{"model": "image flow-matching model", "horizontal_flip": true, "conditioning": "none", "cond_dim": 256, "logit_normal_time": true, "pixel_unshuffle": 2, "scale_shift_norm": true, "residual_init": "none", "optimizer": "soap", "merge_dims": true, "l1_shrink": 0.03, "steps": 9600, "batch_size": 512, "adamw_weight_decay_other_params": 0.05}
Rows from block 7 of a small image flow-matching model, named by matrix and row number. Rows with one number belong to one channel. Each number is 200 + 20 x the weight over its row's rms, rounded and kept within 0 to 999. All counts start at 0.
After each channel's rows are labels from the 100 images, of 14848 (inputs lightly noised), where the channel reaches its highest value: "strongest on" is what is common among them. Only what is clearly more common there than usual is listed. The data: photos with spoken descriptions (Open Images, Localized Narratives). In brackets: how many of the 100.
# convs0: first 3x3 conv (model.decb.0.0.convs.0.weight, 128x256x3x3, each kernel summed), inputs 0-85
# convs1: second 3x3 conv (model.decb.0.0.convs.1.weight, 128x128x3x3, transposed, each kernel summed), outputs 0-127

convs0.57,184,193,200,179,171,182,215,200,207,181,183,192,179,199,189,181,216,217,184,211,203,214,199,202,219,214,217,196,0,175,216,198,205,201,202,159,208,198,192,206,190,195,199,206,199,201,211,200,183,199,191,213,201,199,197,197,193,196,197,204,196,236,193,221,182,197,194,197,207,202,209,194,190,200,191,197,199,174,217,182,150,198,205,198,225,199
convs1.57,188,184,122,247,217,174,206,262,200,211,196,183,211,200,171,182,213,188,215,248,197,211,189,188,200,203,191,171,195,201,226,208,175,175,176,187,218,182,184,210,199,196,212,168,180,196,221,199,205,194,190,210,185,208,211,213,207,218,196,190,208,197,186,240,212,197,213,215,199,227,205,217,198,188,201,185,192,193,184,220,173,152,173,181,152,201,168,209,213,205,196,213,220,231,199,188,199,210,189,219,258,186,225,196,219,217,182,228,182,195,190,178,174,182,188,182,202,212,169,186,203,200,195,199,193,184,212,196
strongest on: text has "wall" (52); text has "table" (36); text has "lights" (26)

convs0.75,175,216,200,225,191,200,196,202,204,173,197,203,198,197,206,198,203,198,204,201,210,195,195,201,205,204,202,206,193,194,205,204,207,200,201,197,202,200,177,195,183,201,204,198,189,200,201,199,209,204,222,197,182,194,203,200,195,206,211,198,211,197,219,188,184,189,203,201,204,197,193,202,199,200,199,212,189,204,188,179,192,195,181,196,201,218
convs1.75,216,192,202,208,182,204,208,171,221,186,193,190,202,175,197,216,164,195,179,206,190,177,185,215,216,174,220,171,206,188,209,195,148,175,193,206,169,237,203,195,225,205,217,226,220,200,213,222,201,225,199,199,181,166,193,201,156,207,201,229,189,199,202,201,191,179,220,179,220,195,174,168,183,182,168,212,178,214,218,206,216,197,235,179,194,224,176,194,206,209,199,161,187,143,189,208,200,204,211,208,189,182,229,200,209,207,262,225,206,196,203,209,175,177,190,133,205,193,178,199,188,208,185,169,197,190,215,202
strongest on: text has "white" (33); text has "black" (27)

convs0.58,203,195,195,132,183,245,172,206,220,198,186,191,185,206,168,205,207,198,227,174,195,198,179,194,176,221,211,194,202,217,187,248,212,171,211,169,201,207,194,192,200,206,205,208,214,198,194,199,182,184,206,187,204,233,193,179,193,185,165,189,199,222,180,210,216,211,198,221,163,213,205,210,199,202,207,208,185,217,188,235,222,223,197,187,197,224
convs1.58,203,199,181,185,211,168,204,203,174,168,203,197,231,281,191,210,214,218,180,215,191,202,186,191,198,216,202,198,194,197,193,226,257,187,204,240,181,184,246,201,208,206,194,236,195,187,240,203,205,191,203,206,229,194,178,211,205,153,179,213,219,208,197,211,189,201,205,191,184,215,164,200,191,245,193,181,196,187,190,169,200,198,210,209,219,189,223,227,225,195,220,211,180,195,191,212,209,207,183,191,228,195,198,187,234,200,167,195,205,212,176,233,200,203,206,184,178,195,206,203,189,201,172,218,219,179,192,257
strongest on: text has "people" (75); text has "standing" (64); text has "sitting" (50); text has "group" (35)

convs0.79,164,224,207,189,201,193,148,214,203,207,198,196,176,175,199,194,177,197,215,191,206,238,197,198,230,193,196,206,166,198,250,205,245,209,205,183,202,208,208,193,208,199,206,199,183,202,195,197,200,214,199,202,201,215,195,207,195,222,179,196,196,198,229,198,206,190,202,220,200,250,201,191,209,194,200,209,210,197,200,222,196,199,173,205,192,211
convs1.79,238,172,209,219,251,188,186,187,222,216,205,186,191,225,206,191,205,213,222,236,217,217,201,213,204,170,201,212,220,174,194,208,187,184,146,210,204,256,207,216,199,204,195,176,197,219,161,196,208,202,174,205,178,201,180,218,194,208,152,185,193,204,211,199,214,169,208,207,199,195,218,202,186,231,193,194,196,233,195,196,192,204,223,189,194,196,199,190,187,191,244,196,199,192,204,264,209,228,218,215,196,219,187,220,245,207,221,199,239,197,205,205,240,213,195,198,200,196,156,190,227,215,195,193,209,240,188,192
strongest on: text has "black" (36); text has "white" (32)

convs0.17,229,192,208,147,186,218,175,213,191,162,185,235,208,200,174,189,225,206,195,203,211,198,244,237,205,216,214,254,272,160,149,180,239,172,161,162,183,202,183,215,216,212,211,231,212,190,221,205,231,157,225,197,206,186,201,215,185,239,199,223,204,215,237,218,167,221,183,247,222,223,204,198,178,205,222,191,160,209,210,196,210,205,174,189,209,193
convs1.17,175,168,163,212,207,178,226,170,200,227,175,233,215,221,201,234,211,255,207,211,208,199,206,178,171,197,206,185,213,203,176,191,222,181,205,195,96,191,167,191,189,207,170,196,190,202,210,190,219,201,196,201,189,216,195,195,189,209,166,200,216,191,205,186,195,188,208,179,199,209,216,169,209,200,204,220,197,197,201,218,202,203,198,192,190,192,201,209,203,194,237,180,191,187,216,209,202,198,190,197,202,211,206,197,165,214,161,277,222,202,194,193,196,172,193,185,210,192,214,235,206,206,196,190,195,213,218,212
strongest on: text has "trees" (67); text has "people" (49); text has "grass" (33); text has "road" (29)

convs0.11,163,195,222,213,212,205,190,199,193,189,236,179,203,195,175,213,188,200,247,218,201,186,200,206,198,198,162,195,222,225,201,244,204,187,213,181,181,183,187,197,193,200,181,196,188,185,197,189,188,201,200,197,189,189,203,196,190,196,205,209,179,216,208,210,202,209,204,196,216,188,232,195,216,192,204,201,214,187,183,191,217,206,227,184,219,202
convs1.11,255,208,230,200,216,207,192,209,207,204,183,204,201,194,232,210,172,195,208,198,196,205,212,192,208,199,204,209,202,209,184,197,202,206,141,225,219,243,210,209,217,202,179,215,200,193,177,199,198,197,197,231,170,196,199,236,212,202,201,177,184,207,193,215,199,220,209,208,187,242,170,230,187,249,181,208,195,222,214,207,246,158,198,226,199,184,206,216,219,185,194,181,198,195,200,197,220,248,236,224,230,217,219,213,199,202,202,289,186,174,192,194,192,197,203,204,179,203,198,196,193,182,201,190,208,199,207,226
strongest on: text has "white" (46); text has "black" (45)

convs0.109,183,200,216,222,200,208,214,187,193,192,155,196,195,187,223,171,189,219,218,171,212,198,223,205,174,279,203,199,252,219,194,199,209,200,202,170,198,205,208,190,196,199,199,195,213,212,198,187,194,205,196,208,198,181,205,170,196,209,152,194,186,204,208,199,195,200,190,204,205,198,191,191,201,182,198,184,206,208,208,188,176,184,201,205,200,184
convs1.109,158,194,171,186,198,215,161,213,176,176,187,139,155,195,185,187,188,208,244,181,216,184,168,212,185,190,188,213,205,200,190,227,200,212,142,189,188,202,204,220,215,163,233,184,194,214,195,174,183,194,205,183,196,216,222,190,208,183,231,195,186,194,189,225,214,189,198,199,199,216,168,154,233,243,228,223,212,210,219,193,194,208,174,200,198,174,201,180,204,197,190,185,198,200,200,233,194,182,214,202,211,212,183,221,183,196,230,211,156,203,182,183,210,203,166,199,182,186,192,188,199,224,177,199,207,193,197,171
strongest on: text has "sky" (72); text has "water" (30); text has "clouds" (26); text has "grass" (26)

convs0.85,191,186,188,190,198,206,240,208,202,182,209,194,212,196,193,195,195,192,185,206,205,175,203,187,203,192,193,194,197,205,247,189,185,211,214,198,199,203,201,201,186,190,180,178,187,205,196,197,204,195,201,213,181,198,194,207,199,190,204,237,186,182,198,193,184,199,189,196,186,197,209,222,246,207,207,198,205,159,205,189,221,190,193,202,193,200
convs1.85,152,220,251,213,203,206,179,206,202,219,219,204,202,219,197,189,196,237,193,189,189,194,233,195,200,165,215,231,200,203,213,209,189,202,181,191,209,245,213,180,193,205,200,212,206,153,193,191,211,188,226,201,181,200,215,178,213,209,182,230,193,175,213,206,213,209,162,230,194,229,208,204,233,170,205,208,182,169,209,192,137,227,201,189,210,223,199,189,226,217,184,261,209,197,196,163,192,189,187,193,192,182,228,180,178,187,219,191,180,196,183,228,233,172,193,193,200,235,204,200,202,178,205,208,194,221,202,212
strongest on: text has "holding" (35); text has "dark" (27)

convs0.77,206,188,191,193,193,205,222,220,191,210,251,188,194,200,169,196,222,208,168,198,193,187,196,202,191,203,206,206,147,194,199,194,202,190,191,224,213,197,206,206,190,206,190,220,200,217,199,191,188,202,196,209,187,185,180,197,188,195,187,210,196,202,206,202,194,173,198,173,190,189,202,175,192,210,196,201,228,192,179,207,192,194,191,201,182,187
convs1.77,198,214,208,228,199,171,185,185,206,158,194,210,185,196,209,212,216,188,176,200,195,277,211,200,191,183,250,189,214,196,207,178,232,175,186,209,183,201,183,206,194,200,195,220,199,199,226,202,192,206,168,163,258,176,199,244,179,195,203,189,204,222,213,232,196,175,219,214,244,189,198,227,184,198,200,205,205,243,207,206,175,192,210,186,155,220,220,199,173,221,193,218,197,192,206,215,209,213,205,202,200,228,219,233,226,188,202,203,226,226,195,193,198,246,201,189,202,204,213,190,162,208,195,191,201,205,202,179
strongest on: text has "black" (44); text has "white" (44)

convs0.35,216,202,201,223,199,192,195,187,160,205,200,187,181,218,222,190,198,200,212,201,204,202,198,204,178,181,190,196,220,188,146,195,206,200,175,153,206,234,176,228,211,189,206,196,194,208,195,242,202,192,204,228,224,220,175,193,216,194,178,197,207,198,133,195,207,185,193,202,249,171,182,192,193,191,190,189,194,204,175,182,210,196,219,200,188,174
convs1.35,182,214,212,221,197,177,212,217,224,198,206,200,180,253,220,197,209,211,234,190,190,200,202,206,176,212,216,198,210,209,177,151,189,176,199,225,211,193,231,199,202,202,203,177,181,237,152,245,200,203,151,235,186,197,231,202,192,211,190,197,216,203,218,177,233,207,195,212,219,198,175,216,203,205,196,226,202,191,192,151,232,238,228,230,194,167,216,191,208,178,201,180,189,202,190,198,166,211,232,231,203,218,193,186,226,197,201,197,211,190,178,186,207,200,211,235,189,208,197,177,185,177,236,197,179,228,180,198
strongest on: text has "road" (25)

convs0.123,173,196,205,185,210,219,191,206,208,198,197,190,167,191,169,200,192,195,285,184,194,184,185,209,170,213,219,193,182,172,198,196,201,196,212,224,198,162,207,194,200,210,222,159,215,198,197,185,187,208,188,195,215,210,190,231,184,180,192,204,192,209,190,208,197,173,202,192,230,238,215,201,214,206,175,200,187,202,191,218,179,183,220,202,201,239
convs1.123,180,237,216,233,196,212,201,193,252,188,198,187,195,216,200,205,205,169,179,207,205,209,196,199,177,192,248,215,204,205,169,212,171,225,193,211,224,206,185,202,197,175,174,214,214,206,185,206,224,220,154,204,204,195,222,225,218,210,218,198,209,209,237,221,203,202,209,220,210,194,189,198,199,186,193,202,189,195,272,216,211,228,211,194,200,177,177,206,190,228,190,196,197,251,207,185,222,237,192,225,232,207,157,221,191,231,211,185,216,232,227,219,206,213,181,232,211,217,182,217,199,182,203,205,185,205,169,225
strongest on: text has "black" (51); text has "white" (45)

convs0.12,197,196,199,189,204,201,220,214,200,208,193,217,200,200,180,209,193,189,195,191,198,205,207,172,151,199,196,190,207,219,211,190,224,195,202,198,200,185,207,209,188,182,200,199,211,198,219,205,202,144,196,198,214,190,197,206,196,191,176,202,205,201,183,194,203,218,214,198,181,200,190,197,204,236,251,204,228,206,207,204,220,187,207,205,210,197
convs1.12,186,163,237,208,184,206,205,199,163,153,194,181,208,196,202,209,177,204,171,175,177,224,155,220,199,207,221,193,241,204,223,211,195,195,175,192,192,180,232,233,194,178,235,204,193,179,184,176,199,185,172,137,188,178,214,211,210,205,182,199,224,210,172,254,203,177,199,221,251,211,189,191,205,230,194,167,207,183,188,199,207,183,200,192,187,216,195,189,203,150,202,185,223,167,216,201,195,218,215,197,207,217,203,209,212,194,211,166,194,196,165,202,217,210,199,193,210,202,203,224,189,225,198,203,193,185,186,209
strongest on: text has "white" (58); text has "black" (51)

convs0.20,221,201,204,202,206,218,192,178,173,214,218,210,218,214,186,185,192,207,207,187,198,209,194,212,200,196,203,241,191,207,201,204,200,168,210,208,186,150,166,232,157,188,202,195,198,205,185,205,229,215,251,218,183,207,222,213,164,189,197,192,166,210,238,200,217,215,206,205,200,185,238,206,201,189,255,200,171,196,194,195,209,172,198,185,166,169
convs1.20,191,200,216,187,191,208,162,232,199,188,199,179,196,195,178,198,185,188,197,198,180,175,200,224,206,193,209,213,206,207,240,222,182,242,211,241,230,220,229,182,182,202,205,199,208,209,178,222,178,204,205,193,215,193,202,198,215,204,184,225,214,183,186,219,164,221,199,192,187,196,216,220,154,186,213,202,199,176,214,190,188,209,243,206,252,213,236,251,218,208,229,202,223,209,191,184,191,190,199,203,242,190,219,242,211,198,212,150,187,230,196,203,223,232,194,207,196,195,190,210,232,222,183,150,188,201,208,197
strongest on: text has "wall" (46)

convs0.22,201,206,190,205,187,194,179,197,207,183,208,180,203,198,201,194,186,203,217,191,203,202,194,197,197,208,205,205,185,202,204,214,207,197,210,165,203,197,203,205,193,204,210,205,216,203,208,199,182,200,196,205,220,202,199,203,205,198,189,203,205,205,193,173,202,209,186,199,204,220,182,201,209,200,182,193,204,201,206,191,223,200,202,221,216,196
convs1.22,204,176,203,194,203,205,203,200,179,194,224,185,201,186,204,198,180,208,210,195,148,201,189,183,207,169,197,214,206,201,179,190,189,201,195,219,163,200,218,168,198,210,197,250,192,213,187,220,192,226,194,175,171,212,199,189,202,235,199,206,194,222,201,206,199,208,306,205,188,196,209,224,212,149,197,210,206,193,215,199,207,201,192,203,201,190,201,186,200,201,212,201,196,210,207,208,204,182,194,204,194,194,173,161,216,230,218,196,188,210,224,239,142,162,200,187,200,216,177,222,178,248,229,198,208,204,205,203
strongest on: text has "white" (38); text has "black" (35)

convs0.81,200,205,208,208,211,165,225,194,195,199,195,187,199,210,211,200,198,202,200,193,212,203,119,212,194,208,203,151,208,195,216,207,203,200,191,227,217,202,190,205,198,185,201,200,200,197,200,224,204,202,202,203,211,225,202,206,206,213,189,205,201,208,191,227,212,183,175,183,173,205,238,214,222,198,197,176,190,184,204,179,227,191,196,204,198,204
convs1.81,189,196,229,216,193,217,209,208,237,188,215,185,299,201,192,183,180,195,180,180,183,204,198,218,202,210,200,222,182,190,223,187,174,192,196,172,194,260,184,210,210,216,186,192,194,214,211,202,191,190,208,188,207,207,199,191,184,181,180,209,218,200,203,224,173,206,210,118,233,167,203,193,182,189,202,170,201,213,229,197,182,180,211,187,220,184,198,175,175,212,178,214,180,230,212,223,213,181,190,199,214,189,203,192,218,213,205,204,186,181,202,214,206,212,184,199,199,198,191,216,219,171,180,187,157,189,205,201
strongest on: text has "sky" (51)

convs0.102,168,183,207,126,188,190,203,192,182,206,258,239,192,238,147,200,192,189,176,212,211,207,210,215,177,200,192,203,202,197,181,197,213,205,199,180,208,219,184,189,207,222,207,215,208,191,172,204,196,194,212,197,167,214,203,226,196,234,182,218,205,167,191,204,186,187,222,211,277,180,197,193,206,181,210,168,190,224,193,202,220,187,191,175,214,180
convs1.102,213,211,255,197,207,210,216,192,192,202,206,209,191,199,195,193,205,185,211,197,174,195,214,202,191,189,195,219,203,198,158,224,190,196,232,217,123,186,211,190,199,224,180,195,189,183,178,240,201,218,184,215,229,170,210,179,202,229,180,191,197,231,227,196,202,210,197,199,201,206,193,190,210,186,187,162,189,224,186,201,211,204,151,228,198,162,230,187,174,181,197,218,193,205,177,201,183,160,196,204,225,215,220,189,197,223,203,163,254,180,194,208,201,224,173,203,212,212,209,170,184,236,197,190,190,186,236,200
strongest on: text has "trees" (57); text has "grass" (45); text has "ground" (36)

convs0.111,196,210,199,209,215,224,187,203,182,218,220,208,218,203,216,205,173,185,190,194,213,222,193,211,247,201,217,207,161,238,189,210,204,193,180,187,195,203,203,174,205,179,213,196,179,224,195,200,219,212,182,191,224,237,178,205,234,212,204,213,201,183,198,201,219,166,247,178,179,158,179,185,205,203,215,181,159,215,190,186,215,176,187,183,200,216
convs1.111,187,210,205,216,185,191,190,214,183,210,193,176,216,220,230,193,166,220,185,200,187,191,211,232,188,185,207,220,185,203,208,215,193,203,202,223,204,221,242,165,199,174,207,196,195,210,217,235,189,218,155,187,207,208,206,182,221,229,217,194,232,183,237,208,186,206,214,197,180,177,199,180,135,198,212,152,184,203,214,190,193,191,210,201,210,213,268,251,203,186,178,187,229,228,179,176,211,191,166,203,211,173,208,182,235,214,214,186,178,188,180,219,218,201,209,202,222,201,191,200,204,221,201,208,191,195,216,235
strongest on: text has "wall" (48)

convs0.5,211,214,184,185,206,195,176,206,193,193,187,196,204,193,201,182,181,193,190,184,217,219,184,192,220,197,210,178,60,209,214,207,186,222,224,206,213,215,224,204,205,208,219,191,231,205,213,193,178,254,212,213,202,200,214,202,208,210,206,154,197,233,205,224,220,202,165,215,186,191,207,197,178,213,191,213,203,172,195,198,203,184,205,201,193,185
convs1.5,242,189,168,201,176,195,214,197,196,249,211,244,194,191,205,209,199,227,246,192,205,204,194,201,205,209,220,209,200,210,203,186,214,193,183,164,212,210,245,175,186,208,196,233,190,186,198,212,199,190,205,190,195,208,217,178,201,211,202,195,201,214,225,155,135,211,200,209,169,230,212,166,151,168,176,176,196,198,210,154,203,194,201,192,224,207,161,187,197,189,192,173,217,188,222,182,191,237,208,198,172,211,194,220,197,219,203,203,188,226,200,187,198,189,240,190,224,207,196,218,207,172,192,220,226,216,213,203
strongest on: text has "trees" (80); text has "sky" (77); text has "buildings" (28)

convs0.124,213,221,220,161,169,200,198,195,197,197,212,207,194,210,224,216,199,201,173,210,199,199,205,193,198,162,206,202,252,179,207,184,189,196,196,252,210,205,203,232,179,205,226,205,193,195,195,209,195,219,155,183,179,170,206,170,180,208,198,217,168,228,182,225,186,197,218,159,153,193,240,187,180,187,180,194,212,175,188,230,269,176,208,199,198,180
convs1.124,213,249,202,140,213,194,226,193,211,202,207,170,204,212,199,188,213,199,197,223,185,201,212,224,187,218,158,209,195,187,183,169,186,192,209,178,179,184,170,186,220,191,216,191,188,203,198,197,240,207,188,205,202,213,219,221,200,196,188,200,198,225,190,188,222,193,214,197,176,220,215,197,225,195,207,189,192,218,268,230,188,196,201,192,184,192,163,168,217,202,191,197,199,183,174,225,221,196,182,233,270,212,204,208,211,193,175,206,205,216,186,220,194,184,174,219,189,186,185,186,189,141,231,171,198,205,202,212
strongest on: text has "building" (31)

convs0.69,193,215,196,201,206,193,162,208,205,199,195,189,202,196,167,187,217,216,164,207,200,203,218,219,196,186,203,219,185,192,239,208,162,180,200,207,278,204,195,220,186,209,202,200,197,184,190,164,191,200,188,199,190,189,169,198,182,192,202,211,185,195,193,225,197,206,215,179,234,209,244,206,154,197,198,210,182,191,184,189,223,198,222,192,212,211
convs1.69,223,204,196,243,209,203,188,187,197,197,192,192,202,190,227,165,211,227,189,215,183,221,214,214,207,233,209,198,205,204,206,168,213,213,182,197,192,195,245,183,192,202,203,188,192,181,227,175,187,209,227,177,192,181,203,141,198,190,206,169,174,194,192,189,190,197,214,183,206,199,190,207,215,187,194,202,190,178,173,177,190,230,222,204,216,212,236,175,205,212,204,203,139,202,195,216,249,230,210,178,134,224,146,198,201,186,213,200,186,170,218,216,197,203,219,223,194,202,228,197,194,193,232,203,214,222,175,194
strongest on: text has "grass" (35)

convs0.3,166,194,176,198,190,207,193,186,204,202,197,199,183,202,206,188,177,182,193,228,208,191,192,222,206,174,209,203,209,212,204,199,190,171,200,212,158,171,158,188,151,195,202,179,161,208,188,195,214,200,196,202,147,196,207,186,149,195,226,170,171,198,220,205,212,176,200,221,186,208,194,187,218,219,206,171,189,241,187,203,216,184,179,196,215,185
convs1.3,194,208,208,206,203,182,191,202,199,199,221,188,198,222,170,180,183,193,168,198,219,201,168,206,215,211,183,204,187,218,224,199,266,235,196,249,169,192,204,171,234,206,206,216,183,193,180,206,219,156,224,219,187,208,223,174,199,188,196,202,236,207,219,236,177,215,194,217,244,205,197,254,173,193,196,231,207,180,178,171,213,180,193,215,200,195,200,244,174,201,208,202,197,213,185,199,190,208,166,198,232,200,180,229,210,215,182,173,181,208,197,208,240,190,190,207,184,174,200,171,209,174,194,194,212,193,203,211
strongest on: text has "standing" (50); text has "wall" (47); text has "two" (35); text has "man" (28)

convs0.34,197,200,187,206,200,219,230,200,176,181,204,184,201,205,202,214,196,195,224,199,218,177,186,221,203,174,192,197,200,218,199,241,219,201,229,206,204,233,187,166,194,205,192,205,202,202,209,201,197,199,223,203,196,217,207,196,200,197,194,182,215,208,203,217,182,194,212,205,235,189,205,183,202,207,198,154,206,216,198,192,228,198,197,194,201,194
convs1.34,206,226,182,231,207,211,179,206,224,153,208,192,252,207,206,216,210,186,198,204,216,185,207,234,220,218,183,241,216,176,204,198,207,232,189,178,247,204,191,210,198,182,205,204,203,211,214,201,197,215,221,188,245,204,191,183,169,185,202,219,234,163,195,203,190,192,207,163,212,226,185,189,193,175,199,177,194,196,209,198,181,176,209,194,192,213,175,170,234,184,253,188,170,213,184,177,227,214,191,147,196,197,205,200,191,246,168,185,213,237,207,189,199,207,211,200,215,206,232,205,200,203,196,181,191,213,194,177
strongest on: text has "lights" (26)

convs0.92,188,214,201,208,183,204,201,200,215,200,201,181,184,195,197,203,195,186,216,201,205,182,202,202,198,246,190,190,178,209,173,213,206,202,208,183,187,220,193,204,195,205,199,204,200,193,196,201,204,208,211,192,191,207,204,208,187,204,218,205,197,200,215,201,222,195,195,202,201,189,213,200,203,196,199,199,218,188,198,200,256,202,238,191,223,206
convs1.92,195,204,145,216,202,191,228,207,219,182,180,196,193,248,216,191,225,220,190,204,188,232,203,260,189,207,194,179,176,205,251,203,189,221,198,216,210,173,181,189,199,222,221,216,214,182,185,206,203,211,204,178,193,218,173,195,210,187,206,204,186,252,197,222,148,229,225,208,228,212,197,210,195,186,200,181,225,211,178,188,180,195,207,169,207,153,195,210,195,197,235,205,195,209,184,214,187,143,220,186,200,208,199,172,219,211,189,214,201,189,182,187,209,227,206,231,198,199,214,194,208,203,190,163,218,180,201,185
strongest on: text has "sky" (57)

convs0.59,179,206,200,214,178,237,201,191,218,187,191,212,186,192,203,193,190,217,203,220,217,225,203,234,242,171,223,212,152,248,210,203,196,186,177,222,201,195,193,209,174,178,201,196,195,180,224,196,230,256,198,193,165,169,194,190,197,175,199,202,168,207,205,195,174,214,217,182,170,195,210,172,219,137,215,211,172,219,146,220,234,184,194,214,199,182
convs1.59,195,201,191,198,189,206,205,238,186,206,219,194,184,185,194,186,176,207,167,181,201,204,214,203,196,193,208,199,196,187,196,197,257,202,204,248,194,232,172,222,189,191,204,200,171,201,213,183,182,169,160,165,151,221,216,192,226,233,206,174,217,178,199,247,217,217,193,194,203,192,200,220,164,189,230,195,203,203,194,205,194,195,232,203,197,212,193,204,185,175,218,193,206,200,201,179,145,227,222,198,203,202,227,223,216,208,231,184,169,174,227,212,219,214,203,209,205,209,196,146,212,175,228,155,196,205,204,200
strongest on: text has "wall" (42); text has "holding" (36); text has "man" (34); text has "wearing" (31)