Rows from block 4 of a small image flow-matching model, named by matrix and row number. Rows with one number belong to one channel. Each number is 500 + 25 x the weight over its row's rms, rounded and kept within 0 to 999. All counts start at 0. Numbers have three digits each.
After each channel's rows are labels from the 100 images, of 14848 (inputs lightly noised), where the channel reaches its highest value: "strongest on" is what is common among them; "peak at" is the part of the image that holds the peak. Only what is clearly more common there than usual is listed. The data: photos with spoken descriptions (Open Images, Localized Narratives). In brackets: how many of the 100.
# convs0: first 3x3 conv (model.mid.0.convs.0.weight, 128x128x3x3, each kernel summed), inputs 0-127
# convs1: second 3x3 conv (model.mid.0.convs.1.weight, 128x128x3x3, transposed, each kernel summed), outputs 0-127

convs0.26:474496491526514500531523446536507484522479497463523520521482516498524593547486503472519546490546507570502518491499577503534511498501527480508477505508508477496598493505487528496467515511497517488496495577482496493492529476520502500481487488553495514502517493495505493492503500473506486491502473493496486473488519498507502497499490492566477487510514502514494502500465478491489485506502
convs1.26:484526488502498516496504546494503499483473563510491507507486498476506526512476520504480496530529480485506516551492475516500499519464511530501521546511517527486470491546457503533508512469484493510497570507503507539511485432474506515503488487508507485508506490493502509511522491484543521453374490494498497467514489415496493483503480500508502509468491525502526489510497500520509501497485
strongest on: text has "text" (32)
peak at: centre (72)

convs0.120:499492457517487445488472503500482490507538484469489476506518518484550497497463497544504494512496487435507492451487532476503500484458472514502502486491500491499470513502535524494483519496527481512516499508495482490499519472516509501518550489519528505530472498493480398540496482516520505505520471518520532466495487547494491452497499498496454471514507518404500465499515491502519499507523
convs1.120:502498497492562538501523495561517487545506513510506470482509492500525525524472520476506514504483511480532520575489520478484533509524495522514516490515518488481516492496476530514517520497499533484463453498483535478519515475511499510497512505489505493513488495478444496443487516450505579515557494480521497536490530475503517507529488510516462483524570516505518511521498474488555508516492
strongest on: text has "sky" (69); text has "trees" (59); text has "grass" (28)
peak at: centre (90)

convs0.123:488514483456509515514467461497489548478493514514518507496488507486544552508431480468499463517526482545418499476502474521514496505474494529510512494521520501497486498479489504455524510498499478495506475493495542463492487497501543501496512485486532467518475503494481503543486480457543507497496515489505618480513546499500493524504467499488517520510507507546502498471497508506515505496511
convs1.123:535511488516518507491446519486486480513502533486486519486509483569529536497549489484509483496529518550526502526512504472505512520521481433528487469488502507509501490462523495498500521493477515506526483496494460608527531516490486510488503465505543472485490523512473521492510486533471519525457493505523529447532518457531501488505504523476508498509453501495512490478540495484500504508469
strongest on: text has "text" (30)
peak at: middle right (63); bottom right (34)

convs0.16:510546526477517501482536507498460513486493548557493478518493496490475497488540470475513502487442521481499513495496514489510488517519488535509490503475472477450491476493512486508492555504520491494514474527494542497499494448500494487470517501502481537536464492477540505501475458559474511522477483504482541505490471455486504500507470480540523461491536482518514491469465456494571493514467
convs1.16:511484478468457499511476460522514513485502511498517555482517485478520533536515520497485495506516467526517481503496511479496504501515494548537495506497533503504499490500489512512522457471503485507491523515473533518502506488509547476495501479461477475486512508486505462442493452492500583487492510452509530447503504398487523487490505499467481512518491483474442536518504510522527492497472
strongest on: text has "text" (25)
peak at: top centre (84)

convs0.20:507508486519504485501520488498506509500481483510519473509508575500532595485508514489511554478542541538508460513507596454489504497533504512487498499526500519500499489529511508502473496496482514491580528479503496489495505536509516501506470494501552506573505498497443480512515506531506469474549497471514499486492529487499491497484498506498500503509477502475499534496500509484495489502491
convs1.20:487504542517463489513517554484483467502422518491508494475506481517473538473502478488522539491468422514527483538526479486479500500492523465486468509459483513489515516452508496519504451502509564494511516552490517480484501497507516501497518506527508487506516505497482483468492497488526510476495506464519532431513524491524517511497449502509471467494509532488494505487562480508468527509497
strongest on: text has "text" (27)
peak at: bottom centre (46)

convs0.37:506497498496493535491500477460483513495485516479495538494435478470437473478454462473485437479498503487490515537499473509470458487482465498493512493479521471514503490474468503439490493521461504496471530459495500493503495511494506525505481493500511469496496491457475510559507501484510506537493503509475486497580483503511486459486456500479520511515496486519500504486523495500557517485570
convs1.37:508513497487472504504487511499531485504469537583521588437487493502477521546469497508496482547507494509485536478483551488519469507554498474506515517504498482511501538528478502461524499520464542511485578487503460477497473493500482477494517473531491498484513542493503506490549494482499473508542495465486479497514480487496511501493470496523501485529484535508497491480523500510495502472480
strongest on: text has "people" (63)
peak at: centre (66); top centre (34)

convs0.65:493500498478437494503494493540500530502512538494511455491489500491466509537454524482528459531448507495525488540480490506486504463501504451510478478517500485504437524554507448416480417499485481500479508512509519492491505496490518513489500513471489495527488517504509512539501522517512518499476497537487493517489502473489503504476476501492505500546489490513490493496438439502511499531513
convs1.65:519515483525462506504496553513509504496521467467508467455518522498466492495489496541492514503503488463506499502480515499507493521507499578456514492510522489472504486581482507494524502507489519457502516473525536468513493443525509512514527524512608504489515473495437509500521499497489532519486497423504520474527504505502502506505487505504492494494501487514497482506550506523495490503492
strongest on: text has "sky" (51); text has "buildings" (27)
peak at: bottom right (26)

convs0.125:501502526538518501504515480500509508498503507507496524451500501497502489508453497509505522470554476477423508363522521447500501504460489620515500516509500503500493501462494513489516493500495500498539470464497517490498444500500497500474518499512499502508488501502475502485506504471514505499508478488521446511484482520500495508514501499471506487516493501500500483495478507504490500502509
convs1.125:474474505506475499476511448522484490519499516460501468508520519502501491515480482485494514501472531471496464468509465481503520522550437502511461453493502521497530507509508549531552510519543464505501470524494492539507455513505510513479477469524528499541499504518553499476490504499507504524492499510502467507525466459528529519515511524509482460506417486493508555476505512497538482480528
strongest on: text has "people" (50); text has "sitting" (38); text has "table" (34)
peak at: centre (92)

convs0.24:494495511478478519514499497481477481504507542516498508495507487513496477496520491492483477478482514484502485519510493445492458498566516439535499519519504517526557497519493502518531529503503492487509509485470514461507489518501499483491474478507565507554502513517503495523503489501498502467474484493494474474498445499499503468487500507653490474501496525493472502491489494509501501512468
convs1.24:483505541517580490496504512500502505504480482467486501494486504528466499498498498505495505537515489461500511510498499514487487519484496447478494500518499471495474492533507502487475512501508498515510483490496493484495509604498481488495503496470502492528499493499468513484510488584507474523515531543494593475501490458497501497500473499495534524534476490484514492496399496526496485494495
strongest on: text has "text" (25)
peak at: centre (99)